{
  "encoder_parallel_block": false,
  "encoder_patch_size": [8, 8],
  "init": "xavier_uniform",
  "lr": 0.0015,
  "beta2": 0.999
}
Rows from block 6 of the encoder, named by matrix and row number. Each number is 50 + 12 x the weight over the matrix's rms, rounded and kept within 0 to 99. All counts start at 0.
# q: attention query (encoder.blocks.6.attn.q.weight, 128x160), inputs 80-159
q.41:59 40 89 50 45 45 37 46 63 42 79 44 58 46 50 63 59 44 53 59 44 41 55 39 33 45 55 52 62 86 25 45 47 56 18 42 57 32 69 41 46 68 64 63 56 56 61 50 42 33 50 83 55 57 54 67 42 39 44 60 78 27 51 70 63 52 41 78 32 41 49 63 43 33 49 61 52 43 56 32
q.42:62 46 67 67 38 38 46 52 56 61 70 64 53 38 54 57 38 33 45 47 51 36 42 46 59 47 51 52 50 53 57 48 48 40 38 42 48 38 56 38 54 68 67 63 38 39 53 52 41 33 40 61 48 64 64 60 35 49 61 56 60 32 50 44 54 61 66 39 38 50 43 53 39 48 44 63 43 36 34 31
q.43:48 50 46 47 37 74 56 67 34 59 49 60 31 29 32 60 70 29 44 50 54 53 63 65 54 55 39 55 59 42 45 41 53 46 72 60 65 37 69 48 50 61 45 51 53 50 71 57 32 50 53 12 46 41 55 54 57 58 47 51 47 49 39 49 65 56 67 53 64 75 39 44 29 52 55 47 50 27 53 70
q.44:55 47 67 39 41 65 47 46 58 43 43 81 56 35 37 54 54 64 68 52 58 55 55 58 53 57 48 33 52 57 46 45 39 45 55 49 53 52 45 40 35 54 35 37 51 65 66 66 55 41 32 28 48 60 54 76 49 52 37 59 40 49 78 35 30 48 38 53 67 70 48 65 50 27 54 48 29 30 56 45
q.45:46 52 46 53 58 46 62 61 75 57 51 59 58 57 66 56 43 63 47 44 35 59 36 36 33 65 39 54 56 58 38 58 63 52 40 50 35 58 55 60 49 54 42 36 55 69 44 37 61 33 58 65 57 48 40 54 69 52 60 67 46 50 59 43 62 47 32 47 32 37 71 29 39 52 47 63 58 71 64 34
q.46:21 37 31 32 56 81 62 46 38 59 44 34 44 37 35 68 71 53 60 43 41 68 56 74 58 54 60 51 60 33 52 56 64 58 68 50 70 66 72 54 28 46 28 38 48 29 39 31 57 65 46 60 49 31 51 32 56 44 46 20 39 69 35 56 46 58 33 73 61 42 57 45 50 64 64 39 45 41 46 59
q.47:51 33 42 49 43 55 57 36 64 44 41 58 45 44 48 51 52 45 64 46 41 59 34 50 33 43 52 66 49 42 49 55 57 44 62 52 53 43 52 45 46 77 56 48 59 59 61 48 61 59 68 83 52 49 48 57 74 49 43 58 49 35 36 69 53 54 58 43 31 54 45 29 53 52 54 59 63 57 51 60
q.48:66 36 60 35 31 70 43 61 60 37 34 78 43 26 28 48 45 45 59 32 67 62 47 60 46 44 69 63 34 59 39 62 46 48 65 49 40 50 49 68 42 56 45 51 55 60 48 42 69 39 60 26 53 46 40 62 72 69 25 40 36 47 67 37 35 59 53 54 65 71 58 39 47 42 57 47 56 37 59 46
q.49:71 40 61 43 46 35 26 64 60 59 54 81 56 43 36 54 56 33 56 43 75 45 72 54 39 40 41 62 66 81 37 44 39 50 62 45 42 44 62 40 49 49 44 32 55 43 65 65 50 32 46 33 39 72 71 68 50 46 30 55 69 59 65 45 53 52 47 53 59 50 49 71 58 40 37 54 59 38 45 44
q.50:33 43 74 47 52 64 57 51 50 33 68 50 35 46 36 49 79 33 63 55 58 68 50 40 43 49 52 70 46 61 37 45 56 46 38 46 52 39 74 51 63 53 46 54 53 51 49 49 23 58 50 30 54 45 52 35 55 54 21 45 51 56 53 67 57 56 50 62 37 70 36 61 30 41 52 62 45 37 51 46
q.51:46 44 55 35 61 37 47 38 48 53 40 35 51 45 43 57 50 59 43 58 61 40 63 53 47 48 42 35 45 42 57 46 58 59 49 70 60 57 44 46 31 38 40 31 66 50 65 49 60 51 56 46 52 46 46 46 36 36 57 28 50 53 59 55 48 42 42 48 47 55 49 43 46 63 41 47 47 56 48 39
q.52:78 63 58 50 54 42 39 52 74 66 46 47 52 70 48 45 44 66 44 61 71 44 64 22 33 43 50 23 63 62 68 47 36 42 36 31 27 63 33 56 43 45 65 55 46 63 49 67 55 48 38 78 50 69 48 63 31 58 73 53 40 50 46 54 56 44 38 47 45 45 64 30 72 67 33 43 33 64 34 34
q.53:48 37 72 37 38 48 49 44 68 43 51 51 55 55 53 61 31 62 50 41 66 39 48 47 34 44 45 26 60 51 46 52 57 44 34 45 42 56 44 54 53 71 32 37 38 54 47 59 74 58 59 46 58 50 34 53 61 44 56 44 24 64 53 55 29 45 43 48 57 55 53 20 46 37 36 51 32 38 66 45
q.54:42 55 59 59 57 45 56 38 54 62 60 28 50 51 60 36 51 43 36 59 62 32 33 39 47 67 30 41 64 40 63 39 47 53 42 44 60 42 42 49 52 67 75 67 35 53 40 53 54 53 45 64 47 55 48 52 37 41 70 59 55 40 39 39 60 36 55 29 55 53 46 54 57 56 56 55 51 58 44 55
q.55:61 64 25 64 57 45 44 34 58 46 27 48 60 66 63 49 37 53 39 34 63 50 38 55 43 64 37 29 56 32 67 39 40 51 46 41 44 47 51 47 60 60 62 35 58 51 47 49 55 40 52 56 46 55 41 50 61 52 65 42 42 62 60 33 57 46 51 25 62 44 43 50 50 65 58 36 49 55 55 49
q.56:58 43 42 48 43 54 64 55 35 54 55 40 45 46 46 44 43 33 45 43 34 58 40 56 56 46 53 53 56 42 51 64 43 44 44 64 49 61 40 56 45 45 66 65 54 31 47 51 45 55 38 55 43 37 56 34 39 34 39 44 53 55 33 69 60 53 59 60 35 37 42 60 46 42 54 51 61 59 35 61
q.57:40 49 26 49 52 47 60 37 40 64 17 55 50 59 43 38 37 53 41 49 62 45 38 65 45 51 55 36 63 28 45 53 58 48 77 43 49 57 51 50 48 50 49 56 46 47 51 47 66 49 38 21 45 46 61 43 50 62 47 50 47 61 65 37 60 45 57 19 42 41 38 63 47 57 37 53 52 46 68 57
q.58:49 54 32 73 65 32 50 35 61 61 58 46 49 60 79 34 49 48 18 41 45 28 37 44 38 57 46 35 56 37 70 25 49 58 47 46 36 54 27 48 70 49 72 53 48 40 54 51 56 54 48 44 56 50 58 43 54 55 69 66 37 62 48 45 54 56 53 30 59 49 41 60 43 70 45 59 63 80 50 36
q.59:58 33 32 48 43 50 40 60 56 48 42 65 63 39 52 55 43 73 64 20 64 49 53 44 43 54 45 45 46 47 47 54 51 30 46 37 53 37 55 42 43 65 46 44 56 63 37 62 57 56 50 50 54 45 37 47 76 42 35 41 32 48 47 67 49 48 41 59 46 36 55 20 54 35 45 55 35 38 51 62
q.60:64 53 59 67 30 36 36 65 45 49 71 48 56 40 59 44 49 56 59 59 60 55 65 53 45 40 48 44 57 73 43 32 42 49 50 48 48 45 59 50 68 54 61 56 48 58 51 59 40 37 43 61 37 57 66 52 33 58 49 66 70 52 48 29 51 40 57 53 60 47 42 59 67 47 32 61 51 52 47 40
q.61:62 32 65 44 44 61 45 54 57 48 37 70 44 45 51 39 48 58 47 43 37 60 42 58 52 43 63 50 37 50 27 62 54 33 65 63 57 34 62 61 51 64 44 41 49 45 59 57 52 45 55 44 44 53 62 51 69 54 57 68 52 54 59 62 50 60 51 74 33 52 41 53 57 47 60 60 42 28 41 57
q.62:44 62 48 57 55 50 47 56 47 59 71 35 38 57 58 39 69 41 37 52 36 64 61 32 42 41 50 58 48 57 59 45 48 59 44 53 56 50 58 50 65 36 36 56 42 42 61 45 46 32 46 62 48 53 66 41 46 38 57 51 49 42 34 52 51 55 48 49 49 59 43 55 35 66 59 40 54 71 36 42
q.63:43 47 41 73 71 39 38 50 47 58 43 42 45 78 54 53 59 50 50 49 38 45 55 38 46 65 44 36 61 48 65 26 58 51 55 52 58 65 32 33 57 37 48 38 36 56 45 45 54 46 37 66 45 61 56 46 54 44 77 34 46 68 51 46 40 47 51 37 61 36 41 67 63 77 51 47 43 80 46 44
q.64:63 29 48 40 52 61 22 59 31 29 63 62 50 56 47 44 58 57 63 70 61 34 46 37 37 49 55 54 67 40 82 56 38 65 28 29 61 64 51 59 45 63 47 47 58 48 15 36 33 40 47 68 44 34 71 62 24 49 64 53 53 41 53 52 44 46 52 50 47 72 47 61 38 38 43 55 37 52 56 37
q.65:43 37 56 42 46 48 47 53 36 40 78 41 55 56 46 59 32 47 39 70 46 44 46 41 36 36 56 52 59 47 64 51 55 59 44 43 56 66 30 56 55 71 71 47 51 52 20 45 31 38 60 68 18 36 42 59 46 43 45 36 44 37 51 68 50 58 46 47 58 41 36 60 38 58 51 39 64 61 38 37
q.66:30 60 60 45 42 58 60 32 56 64 59 41 66 57 50 54 49 59 44 42 15 45 27 62 55 48 51 56 61 40 64 53 48 45 68 46 47 66 34 68 37 51 51 43 59 47 33 27 43 64 49 78 72 41 27 31 50 60 44 33 36 45 55 51 50 50 57 58 46 35 62 42 35 47 50 30 48 59 60 46
q.67:35 65 36 63 51 43 60 50 38 53 58 39 32 53 63 60 42 52 42 53 55 60 64 48 46 47 47 48 46 41 46 53 62 43 36 41 52 54 50 41 60 48 49 43 33 54 49 64 58 59 40 52 39 61 36 58 74 49 47 54 51 36 55 53 72 29 42 59 37 45 45 48 69 59 55 37 47 50 41 58
q.68:34 57 48 51 67 82 78 32 66 65 22 25 30 37 45 63 47 66 46 25 29 76 32 79 73 59 65 45 29 58 36 40 72 43 78 50 42 48 47 39 55 14 65 47 47 43 83 50 66 66 73 32 79 52 29 57 99 25 52 49 36 45 57 58 71 46 45 69 40 38 60 40 65 66 56 16 39 31 64 56
q.69:36 63 40 45 49 68 62 25 68 68 25 34 42 36 53 59 41 68 49 40 26 72 44 59 58 57 39 50 48 51 31 37 70 48 51 58 51 53 63 50 40 35 61 46 39 46 77 49 47 61 67 40 54 63 47 36 68 51 54 58 34 46 43 49 62 46 61 65 45 21 65 27 66 46 44 34 36 54 51 60
q.70:65 32 62 56 48 49 44 42 22 53 75 47 71 48 47 33 59 40 57 77 28 22 41 46 54 38 43 49 54 60 65 67 45 85 23 43 56 54 36 71 48 55 53 52 41 53 19 26 22 42 38 78 34 38 69 60 30 54 68 33 50 33 47 62 32 56 58 27 34 47 43 58 46 58 34 60 41 66 42 31
q.71:78 40 73 40 46 52 31 55 26 44 70 89 66 53 49 66 67 65 65 66 53 40 39 51 31 36 42 63 41 60 65 63 34 42 42 36 45 67 41 58 41 55 32 64 69 70 26 30 66 49 44 65 36 37 77 65 15 51 56 41 65 66 47 36 20 50 51 61 57 62 68 50 39 48 39 74 35 63 52 39
q.72:54 42 53 39 52 39 63 36 39 57 65 63 54 40 54 55 66 60 66 66 36 56 55 52 51 47 54 58 38 49 66 73 42 62 43 32 58 68 64 56 42 62 48 42 61 61 33 25 47 34 43 63 53 35 56 49 38 65 53 50 56 39 62 54 40 62 39 41 57 44 56 55 51 57 58 41 47 60 52 25
q.73:32 36 48 44 50 26 59 64 36 55 83 44 71 58 47 29 55 31 56 71 54 24 51 38 42 40 42 71 70 52 52 51 41 60 16 32 56 40 45 41 67 76 28 63 63 47 47 44 44 26 44 74 57 53 65 40 19 61 49 65 75 38 37 50 36 66 40 23 51 55 41 54 52 57 43 66 60 49 45 60
q.74:55 46 75 44 50 41 43 41 62 66 55 58 63 52 29 52 50 53 65 46 60 36 56 47 36 57 53 48 50 56 64 70 42 53 55 38 60 56 70 59 56 61 39 41 56 51 32 22 56 43 61 56 65 51 59 52 46 49 38 28 38 53 51 50 38 66 33 43 61 58 48 48 35 57 62 60 46 59 55 32
q.75:42 54 78 31 38 50 45 44 34 41 81 61 69 61 49 43 67 57 70 66 29 57 46 43 39 59 47 47 46 67 61 53 41 66 54 60 49 56 50 58 48 65 48 71 43 43 14 18 41 30 59 58 64 54 46 46 39 48 36 33 53 32 52 48 49 51 51 42 47 68 40 40 45 58 53 46 48 59 57 37
q.76:49 28 53 48 38 44 18 42 44 50 81 72 77 60 29 37 62 46 54 83 54 31 53 43 44 53 52 61 42 47 81 59 32 41 41 45 73 46 38 70 45 77 34 45 67 43 22 24 30 23 24 60 47 38 59 63 16 57 59 46 67 54 58 31 22 69 42 26 38 60 44 66 30 47 37 64 46 67 42 24
q.77:50 51 44 80 47 42 68 41 52 63 42 32 24 59 69 56 38 49 41 41 58 50 49 56 52 44 37 41 46 46 53 20 44 67 35 43 41 51 33 51 48 33 44 43 57 55 63 61 57 47 41 33 41 50 51 49 56 45 54 63 65 51 36 43 54 36 54 30 49 48 39 62 52 66 52 35 50 38 50 64
q.78:68 42 55 42 57 72 37 57 33 49 34 55 58 53 45 49 38 46 43 57 69 66 40 49 39 47 48 45 56 50 46 38 46 27 49 69 33 36 43 37 37 56 54 50 45 41 56 59 72 54 64 41 56 37 59 64 48 44 54 67 58 63 47 38 54 39 49 57 61 51 58 53 52 26 47 51 40 57 50 51
q.79:45 32 51 57 33 25 55 43 37 61 59 29 33 51 77 46 53 46 36 49 42 53 71 49 67 42 33 47 44 56 44 30 42 64 35 41 42 40 35 38 45 54 46 49 41 39 42 73 29 57 30 40 31 49 53 56 27 46 64 58 55 45 32 44 63 65 56 37 38 51 51 64 61 67 34 64 59 52 59 45
q.80:67 48 38 55 56 44 32 74 37 43 29 59 41 47 44 49 27 39 50 34 65 38 72 34 54 62 39 41 54 50 39 48 55 45 41 49 38 54 45 23 42 43 67 67 54 50 59 80 54 48 21 40 35 46 49 58 48 52 35 49 65 66 36 47 58 43 43 60 60 37 59 66 57 34 48 52 62 38 24 52
q.81:72 50 49 42 62 68 52 58 66 42 41 65 45 47 43 47 46 61 60 54 52 62 29 48 45 38 45 39 34 38 50 62 38 40 67 46 50 50 46 62 32 37 59 46 34 69 55 54 57 52 59 46 49 38 46 64 71 51 36 53 47 55 46 46 43 36 37 72 61 40 53 33 35 55 52 37 42 54 53 61
q.82:44 69 54 44 60 57 43 55 44 61 39 49 48 47 37 49 35 55 41 47 61 70 26 48 39 43 58 34 34 52 46 45 65 35 66 54 50 54 54 42 48 39 67 34 62 55 53 37 56 71 66 38 45 41 52 45 61 53 63 51 31 47 46 36 45 41 57 49 62 45 54 29 44 51 45 36 35 43 44 45
q.83:36 54 42 47 48 48 55 44 57 56 37 12 37 51 68 55 49 53 28 28 34 44 43 73 68 52 48 49 46 35 40 51 57 59 49 51 43 66 35 49 59 26 58 33 33 53 39 51 66 74 39 41 60 44 49 40 60 31 54 49 46 49 43 58 60 52 54 63 42 53 51 27 59 50 43 24 59 36 59 69
q.84:66 46 41 50 50 56 35 55 60 52 32 60 37 32 46 37 28 33 54 37 75 47 52 33 62 43 57 48 35 51 31 28 38 41 59 65 49 40 39 47 64 37 47 43 46 38 83 77 54 56 40 25 25 68 62 47 57 52 44 50 48 58 46 39 64 45 50 47 66 68 43 46 54 39 52 51 52 31 43 43
q.85:45 70 66 36 49 72 62 61 60 48 32 65 50 47 45 68 56 64 47 51 45 62 29 47 42 63 59 60 54 51 50 67 53 43 62 60 46 55 60 52 47 41 58 55 54 63 55 48 60 55 50 54 50 51 49 51 68 49 55 56 46 43 57 48 50 37 43 67 49 32 56 24 35 46 62 36 51 46 41 46
q.86:40 53 50 55 64 52 46 58 61 50 23 36 37 59 57 61 32 62 32 24 54 73 55 65 54 46 44 53 41 48 19 43 70 30 66 61 30 51 57 44 40 29 42 50 58 35 90 61 51 61 66 32 59 66 32 64 80 41 54 50 36 64 45 39 54 29 47 60 45 37 58 37 64 48 37 43 55 30 64 57
q.87:38 36 41 58 37 35 40 42 44 35 57 49 44 36 62 44 35 41 43 47 59 35 45 52 58 67 57 62 62 36 42 52 60 34 35 42 35 58 38 30 65 47 43 49 52 38 46 55 58 48 56 41 44 45 62 56 57 41 67 66 78 59 51 37 50 42 44 24 53 63 47 64 55 48 64 53 51 33 42 45
q.88:53 52 48 44 57 36 44 56 47 49 46 76 57 54 36 46 43 53 53 37 77 53 50 41 33 66 55 43 48 59 46 42 42 24 50 64 45 46 51 48 44 46 56 33 37 37 40 70 53 33 54 42 66 56 56 66 48 67 53 60 47 40 41 43 42 55 56 33 45 62 52 67 42 35 54 51 40 49 35 30
q.89:49 57 44 50 47 61 26 54 41 42 64 54 68 55 47 40 46 69 55 43 41 41 23 54 57 55 65 65 58 36 55 45 53 20 38 57 57 55 45 37 56 64 59 50 38 49 21 52 60 52 64 51 39 49 63 36 33 55 52 35 53 39 52 52 56 49 37 48 55 55 44 59 37 25 51 44 62 52 51 48
q.90:42 53 46 68 61 52 59 54 67 39 36 41 20 35 66 37 56 49 28 50 51 45 67 51 58 56 50 56 43 36 44 28 59 49 36 55 51 38 35 48 68 54 59 39 48 54 60 57 42 51 39 51 40 75 50 39 74 50 63 68 57 45 55 66 79 56 51 42 32 43 45 42 69 44 33 57 54 29 41 64
q.91:59 35 55 32 35 65 45 46 43 48 53 56 42 48 35 65 68 40 70 54 59 43 52 51 48 45 62 60 42 51 51 71 41 65 67 45 42 41 69 73 42 57 48 49 64 52 43 46 48 51 61 58 51 36 63 59 35 66 39 36 33 57 57 44 37 50 51 55 61 58 58 44 41 40 54 65 34 41 59 55
q.92:46 63 53 37 41 46 58 40 49 57 54 59 45 52 27 36 54 52 66 54 44 33 46 34 33 54 36 58 54 62 58 68 58 71 47 38 62 53 70 61 58 66 47 59 51 45 61 32 54 32 59 66 49 51 49 37 36 60 59 30 43 51 53 48 33 47 59 56 59 38 55 40 52 46 60 50 62 49 39 38
q.93:52 51 84 35 60 57 33 49 70 55 47 59 56 43 20 43 62 54 71 66 47 58 48 43 34 31 61 60 34 44 47 53 36 47 71 67 48 60 65 61 42 45 60 45 56 65 45 17 51 55 62 49 60 33 38 55 45 41 50 60 46 33 60 36 24 69 54 79 41 52 43 50 53 54 57 47 54 51 48 36
q.94:69 50 64 34 48 54 12 54 33 62 75 82 54 46 23 54 49 49 52 68 45 29 47 36 45 33 35 41 43 52 77 57 48 69 41 46 49 53 45 63 36 60 55 48 71 74 17 21 39 54 49 79 48 38 81 56 07 67 60 43 59 53 64 55 32 65 39 37 56 48 59 53 27 39 38 79 58 55 26 31
q.95:49 48 64 48 30 33 72 25 58 62 80 49 43 32 56 45 59 42 43 68 33 38 53 67 55 34 46 43 51 40 69 62 49 66 37 46 59 73 43 61 63 48 41 70 62 57 38 38 35 63 37 82 37 58 61 32 31 54 52 38 54 40 59 62 41 59 44 40 39 31 37 55 54 54 56 56 56 66 59 57
q.96:60 31 51 25 28 36 33 45 43 53 85 69 71 42 51 52 68 37 73 58 50 37 57 55 40 26 59 67 46 38 84 56 37 66 60 28 69 61 70 70 35 60 33 68 73 61 36 21 31 32 51 59 44 34 50 58 33 61 53 40 40 48 54 50 32 65 54 37 50 69 48 55 22 48 47 69 42 63 64 35
q.97:56 29 50 60 45 24 60 52 22 37 61 60 66 53 65 41 47 43 45 64 61 40 53 30 47 54 54 65 67 41 35 40 37 43 26 42 63 54 35 41 66 54 36 38 47 43 18 47 53 27 35 66 31 46 63 59 27 58 54 47 78 62 46 59 60 43 54 31 41 71 42 66 41 51 44 58 57 32 68 62
q.98:37 35 53 38 32 38 37 52 45 62 65 66 75 51 32 47 61 55 51 80 42 53 57 58 38 55 58 53 47 49 59 63 48 55 51 44 48 44 67 68 65 74 38 62 52 43 26 36 48 29 57 80 74 44 38 46 16 53 48 25 59 53 62 42 37 67 39 32 34 51 50 53 27 53 61 67 42 66 43 37
q.99:46 42 46 35 35 45 42 55 42 50 58 67 46 57 56 48 52 47 53 65 46 42 46 51 41 52 45 54 60 48 52 48 40 49 43 46 55 48 47 59 47 58 48 68 63 53 36 43 34 52 42 54 24 44 54 50 41 46 65 64 52 63 54 61 52 45 63 37 51 52 46 51 41 46 61 67 55 53 57 40
q.100:67 57 54 52 46 48 58 50 47 50 63 53 72 39 65 65 37 46 36 49 72 43 42 57 48 44 54 52 39 52 50 64 57 63 45 29 39 44 47 65 39 52 48 51 66 40 53 58 45 62 43 41 42 53 54 52 66 35 52 57 30 43 51 52 58 58 69 38 46 45 47 32 54 33 46 61 57 48 59 41
q.101:51 22 37 74 54 42 44 62 40 28 59 60 61 41 61 56 33 56 59 64 54 51 71 34 60 61 34 37 51 45 50 47 52 53 41 65 50 45 44 28 58 67 37 43 51 48 40 74 59 42 49 34 43 46 53 66 42 46 61 46 61 58 44 51 52 37 47 29 56 67 40 72 44 64 56 76 64 52 52 39
q.102:59 40 61 47 20 20 28 31 39 67 70 54 43 33 48 48 57 46 66 77 53 56 87 54 70 28 24 61 54 48 65 36 32 64 56 59 47 42 76 60 45 35 33 68 75 68 56 39 34 26 50 57 32 67 64 45 11 61 40 71 71 33 50 65 47 87 31 42 48 50 63 65 59 61 25 82 35 45 50 38
q.103:41 42 25 62 56 50 59 34 47 43 34 47 43 56 49 59 30 63 44 54 62 47 63 59 59 54 52 51 43 41 49 29 54 33 64 69 48 46 40 45 49 35 44 44 62 51 63 74 69 66 47 48 28 52 54 51 48 47 36 43 49 58 39 50 58 43 44 43 64 45 48 55 57 52 51 52 31 40 42 64
q.104:51 42 48 49 46 46 52 43 41 41 63 70 66 46 45 51 67 52 47 47 64 52 43 52 38 53 43 51 44 39 38 56 57 50 62 51 47 59 42 51 56 51 53 44 58 47 46 42 57 41 56 55 35 39 67 59 56 51 54 45 39 62 63 40 39 51 51 56 63 52 42 50 58 52 58 71 57 59 50 43
q.105:51 60 52 51 39 43 45 34 61 46 60 64 52 62 42 48 53 66 54 69 44 56 51 67 57 49 60 46 41 25 80 69 46 52 45 46 56 66 37 70 53 53 59 56 54 54 41 34 41 47 45 66 39 41 44 41 49 41 49 37 45 51 38 59 50 61 54 66 55 38 41 33 48 58 58 37 38 64 46 42
q.106:58 46 57 64 23 37 38 37 22 49 84 52 43 28 72 56 41 40 48 75 65 47 75 40 64 40 28 44 38 43 65 48 39 73 34 40 62 54 57 47 52 51 38 60 77 61 25 56 40 35 52 55 30 49 63 52 21 62 65 77 50 62 58 72 59 69 52 30 35 67 53 70 46 68 35 77 53 30 50 52
q.107:71 41 53 28 44 38 47 60 18 49 70 69 70 38 50 57 65 60 55 75 56 41 44 47 33 39 57 52 41 53 68 52 48 55 35 46 49 70 46 73 39 46 37 65 67 63 28 24 42 43 56 63 47 31 50 43 27 45 55 54 58 38 44 70 47 73 48 34 54 66 45 64 46 44 41 70 53 68 58 32
q.108:38 64 43 65 46 43 47 46 52 59 25 39 33 44 73 58 30 40 45 32 69 54 64 58 43 56 43 52 43 70 40 28 58 46 55 51 48 38 43 28 47 45 54 56 40 35 75 72 68 65 44 38 50 57 34 53 69 44 45 71 62 39 36 47 55 47 56 52 64 26 55 58 71 39 56 38 48 29 45 67
q.109:42 46 36 40 52 39 25 67 46 47 72 63 55 64 39 53 47 41 45 48 43 49 37 60 35 61 62 55 43 45 72 63 32 44 56 35 38 36 48 38 63 78 69 54 45 39 41 55 48 41 51 51 41 42 44 49 58 54 51 49 65 43 37 42 55 51 48 42 34 58 56 66 55 44 39 59 39 50 54 41
q.110:29 47 32 62 43 40 46 39 53 49 29 27 30 42 68 40 51 49 39 35 43 53 57 43 66 67 38 42 57 60 39 40 52 44 40 65 32 35 56 38 45 37 59 43 44 35 56 64 69 62 58 29 51 56 55 41 75 48 64 50 68 48 52 43 49 43 50 47 48 42 53 58 59 44 52 31 67 40 57 60
q.111:53 49 25 52 49 66 60 59 47 41 35 34 44 64 45 55 35 62 35 30 63 59 39 49 55 64 41 50 61 31 50 32 57 21 55 74 54 45 38 29 57 46 37 35 52 37 50 61 73 50 40 33 48 45 39 51 65 50 41 51 50 52 54 52 43 37 45 52 50 33 49 33 71 59 39 32 44 50 39 47
q.112:34 56 28 49 52 45 36 61 51 41 36 50 47 62 52 39 47 53 45 46 44 69 53 39 64 45 58 39 54 59 47 35 61 29 63 53 48 41 47 31 47 39 57 54 43 38 71 76 65 48 65 25 45 57 46 60 68 48 59 56 38 36 50 41 62 52 48 38 56 48 64 42 54 38 41 54 46 41 46 57
q.113:43 43 47 51 47 44 50 41 52 56 69 64 59 42 47 40 80 52 66 68 33 40 41 39 47 58 63 72 49 61 72 65 38 47 30 41 50 45 47 72 67 66 38 49 68 55 18 31 28 50 36 82 43 57 45 36 27 55 43 46 42 33 62 49 37 52 40 38 37 60 41 51 44 47 62 57 54 69 58 30
q.114:50 59 46 51 61 53 42 49 62 67 77 70 69 69 51 33 44 45 56 53 39 29 44 36 44 53 44 51 47 55 61 69 52 57 39 48 59 55 52 49 69 65 65 53 56 38 31 43 24 51 60 68 56 34 58 53 37 54 64 48 47 36 37 50 59 50 47 36 53 46 39 59 28 65 47 43 51 60 56 39
q.115:52 12 54 43 35 42 28 72 21 27 63 85 55 38 49 60 40 35 52 81 61 35 46 44 46 41 52 57 58 58 65 41 51 43 37 43 63 30 39 37 58 80 36 56 56 52 47 50 58 29 29 66 31 50 77 45 07 64 51 54 64 57 44 32 34 48 35 24 53 64 46 73 32 45 42 90 55 57 35 50
q.116:47 65 72 53 66 59 69 55 75 44 54 58 48 62 32 45 47 41 58 54 32 54 45 45 41 40 59 59 59 49 45 63 59 51 55 63 56 64 63 56 40 40 59 53 58 65 64 40 58 62 61 51 43 53 38 57 71 42 58 42 23 37 47 63 53 50 57 77 51 26 65 27 53 63 43 39 41 55 50 67
q.117:56 40 62 19 38 58 41 46 34 61 67 79 59 58 25 48 51 57 73 50 46 43 56 49 31 50 49 50 53 60 58 73 46 53 61 41 62 42 68 63 50 50 42 64 65 68 41 28 57 50 56 62 73 30 56 58 26 64 34 38 40 52 54 41 45 63 56 54 44 69 58 55 22 39 48 47 59 63 60 46
q.118:44 44 29 72 39 39 55 49 46 52 37 39 24 41 52 52 42 52 54 33 50 55 71 53 73 51 41 50 55 48 48 35 44 61 53 61 57 45 62 42 41 42 57 40 63 60 75 71 43 63 40 23 52 51 49 65 51 51 56 69 54 62 63 45 67 61 62 57 55 50 40 43 71 40 57 52 35 48 40 66
q.119:80 60 59 38 56 57 27 64 44 59 58 74 52 57 34 50 70 47 78 65 47 63 52 38 36 50 62 56 35 38 67 75 52 27 58 49 64 64 55 73 29 60 50 53 48 61 31 28 70 53 62 67 65 26 58 62 32 47 43 29 33 53 49 46 38 69 32 56 72 52 63 44 32 49 51 63 33 59 54 37
q.120:53 75 60 46 57 37 29 50 64 63 36 53 51 63 24 36 55 42 65 62 67 44 58 39 42 42 50 57 41 41 42 51 36 43 57 55 50 31 46 45 48 48 39 59 56 70 51 46 43 56 57 41 59 58 69 38 57 60 49 36 50 48 47 50 42 46 36 55 53 37 52 58 44 61 50 54 47 68 42 52
q.121:47 66 45 63 43 40 57 55 44 61 32 31 49 52 56 51 44 48 36 39 69 58 54 44 62 39 62 45 46 33 28 48 61 69 41 61 40 45 42 55 64 42 65 39 34 31 42 76 61 47 57 58 23 42 54 46 63 56 43 48 44 41 45 57 66 43 55 38 65 38 54 37 54 53 40 41 53 45 57 68
q.122:42 43 55 57 49 38 42 41 19 59 60 46 42 36 52 53 63 47 65 59 53 37 70 49 43 39 35 60 49 50 73 53 60 53 25 43 49 69 47 47 49 54 58 53 70 42 24 45 35 38 44 55 41 43 72 52 04 51 59 57 53 49 60 63 32 69 47 33 51 64 35 67 61 46 53 74 34 62 55 40
q.123:28 50 22 64 41 45 56 60 55 40 27 47 51 35 78 37 52 65 54 45 47 57 56 58 66 58 64 45 58 45 34 43 67 35 72 51 54 59 34 36 58 30 40 22 55 46 47 58 54 45 37 38 38 44 34 58 89 54 62 70 38 67 47 46 55 48 46 53 38 42 45 58 53 36 50 44 64 28 74 51
q.124:52 44 58 48 51 22 32 46 47 48 60 57 50 45 42 47 59 37 41 61 56 56 41 41 42 49 51 46 60 50 55 59 49 58 46 53 40 45 54 52 62 62 41 64 55 49 36 35 31 34 42 54 47 41 62 45 27 50 64 39 48 42 57 38 45 56 50 39 37 57 35 54 44 58 38 62 47 60 45 32
q.125:56 62 60 48 61 65 55 46 49 43 72 54 47 54 53 49 56 54 48 64 25 40 47 48 34 50 47 62 58 43 68 71 45 48 59 43 59 61 51 71 34 61 51 53 56 64 49 28 41 42 60 75 50 46 50 47 53 63 48 43 31 41 66 64 49 42 60 59 45 54 44 41 43 61 56 36 51 69 46 42
q.126:44 56 29 69 49 69 56 35 50 36 31 35 31 51 59 65 52 45 49 31 52 52 52 54 64 54 48 50 49 54 36 32 57 55 55 59 47 56 58 52 47 32 45 36 48 41 46 66 47 66 44 43 45 49 30 43 75 49 57 69 50 50 58 62 70 48 63 62 43 33 52 53 64 37 45 35 57 31 59 68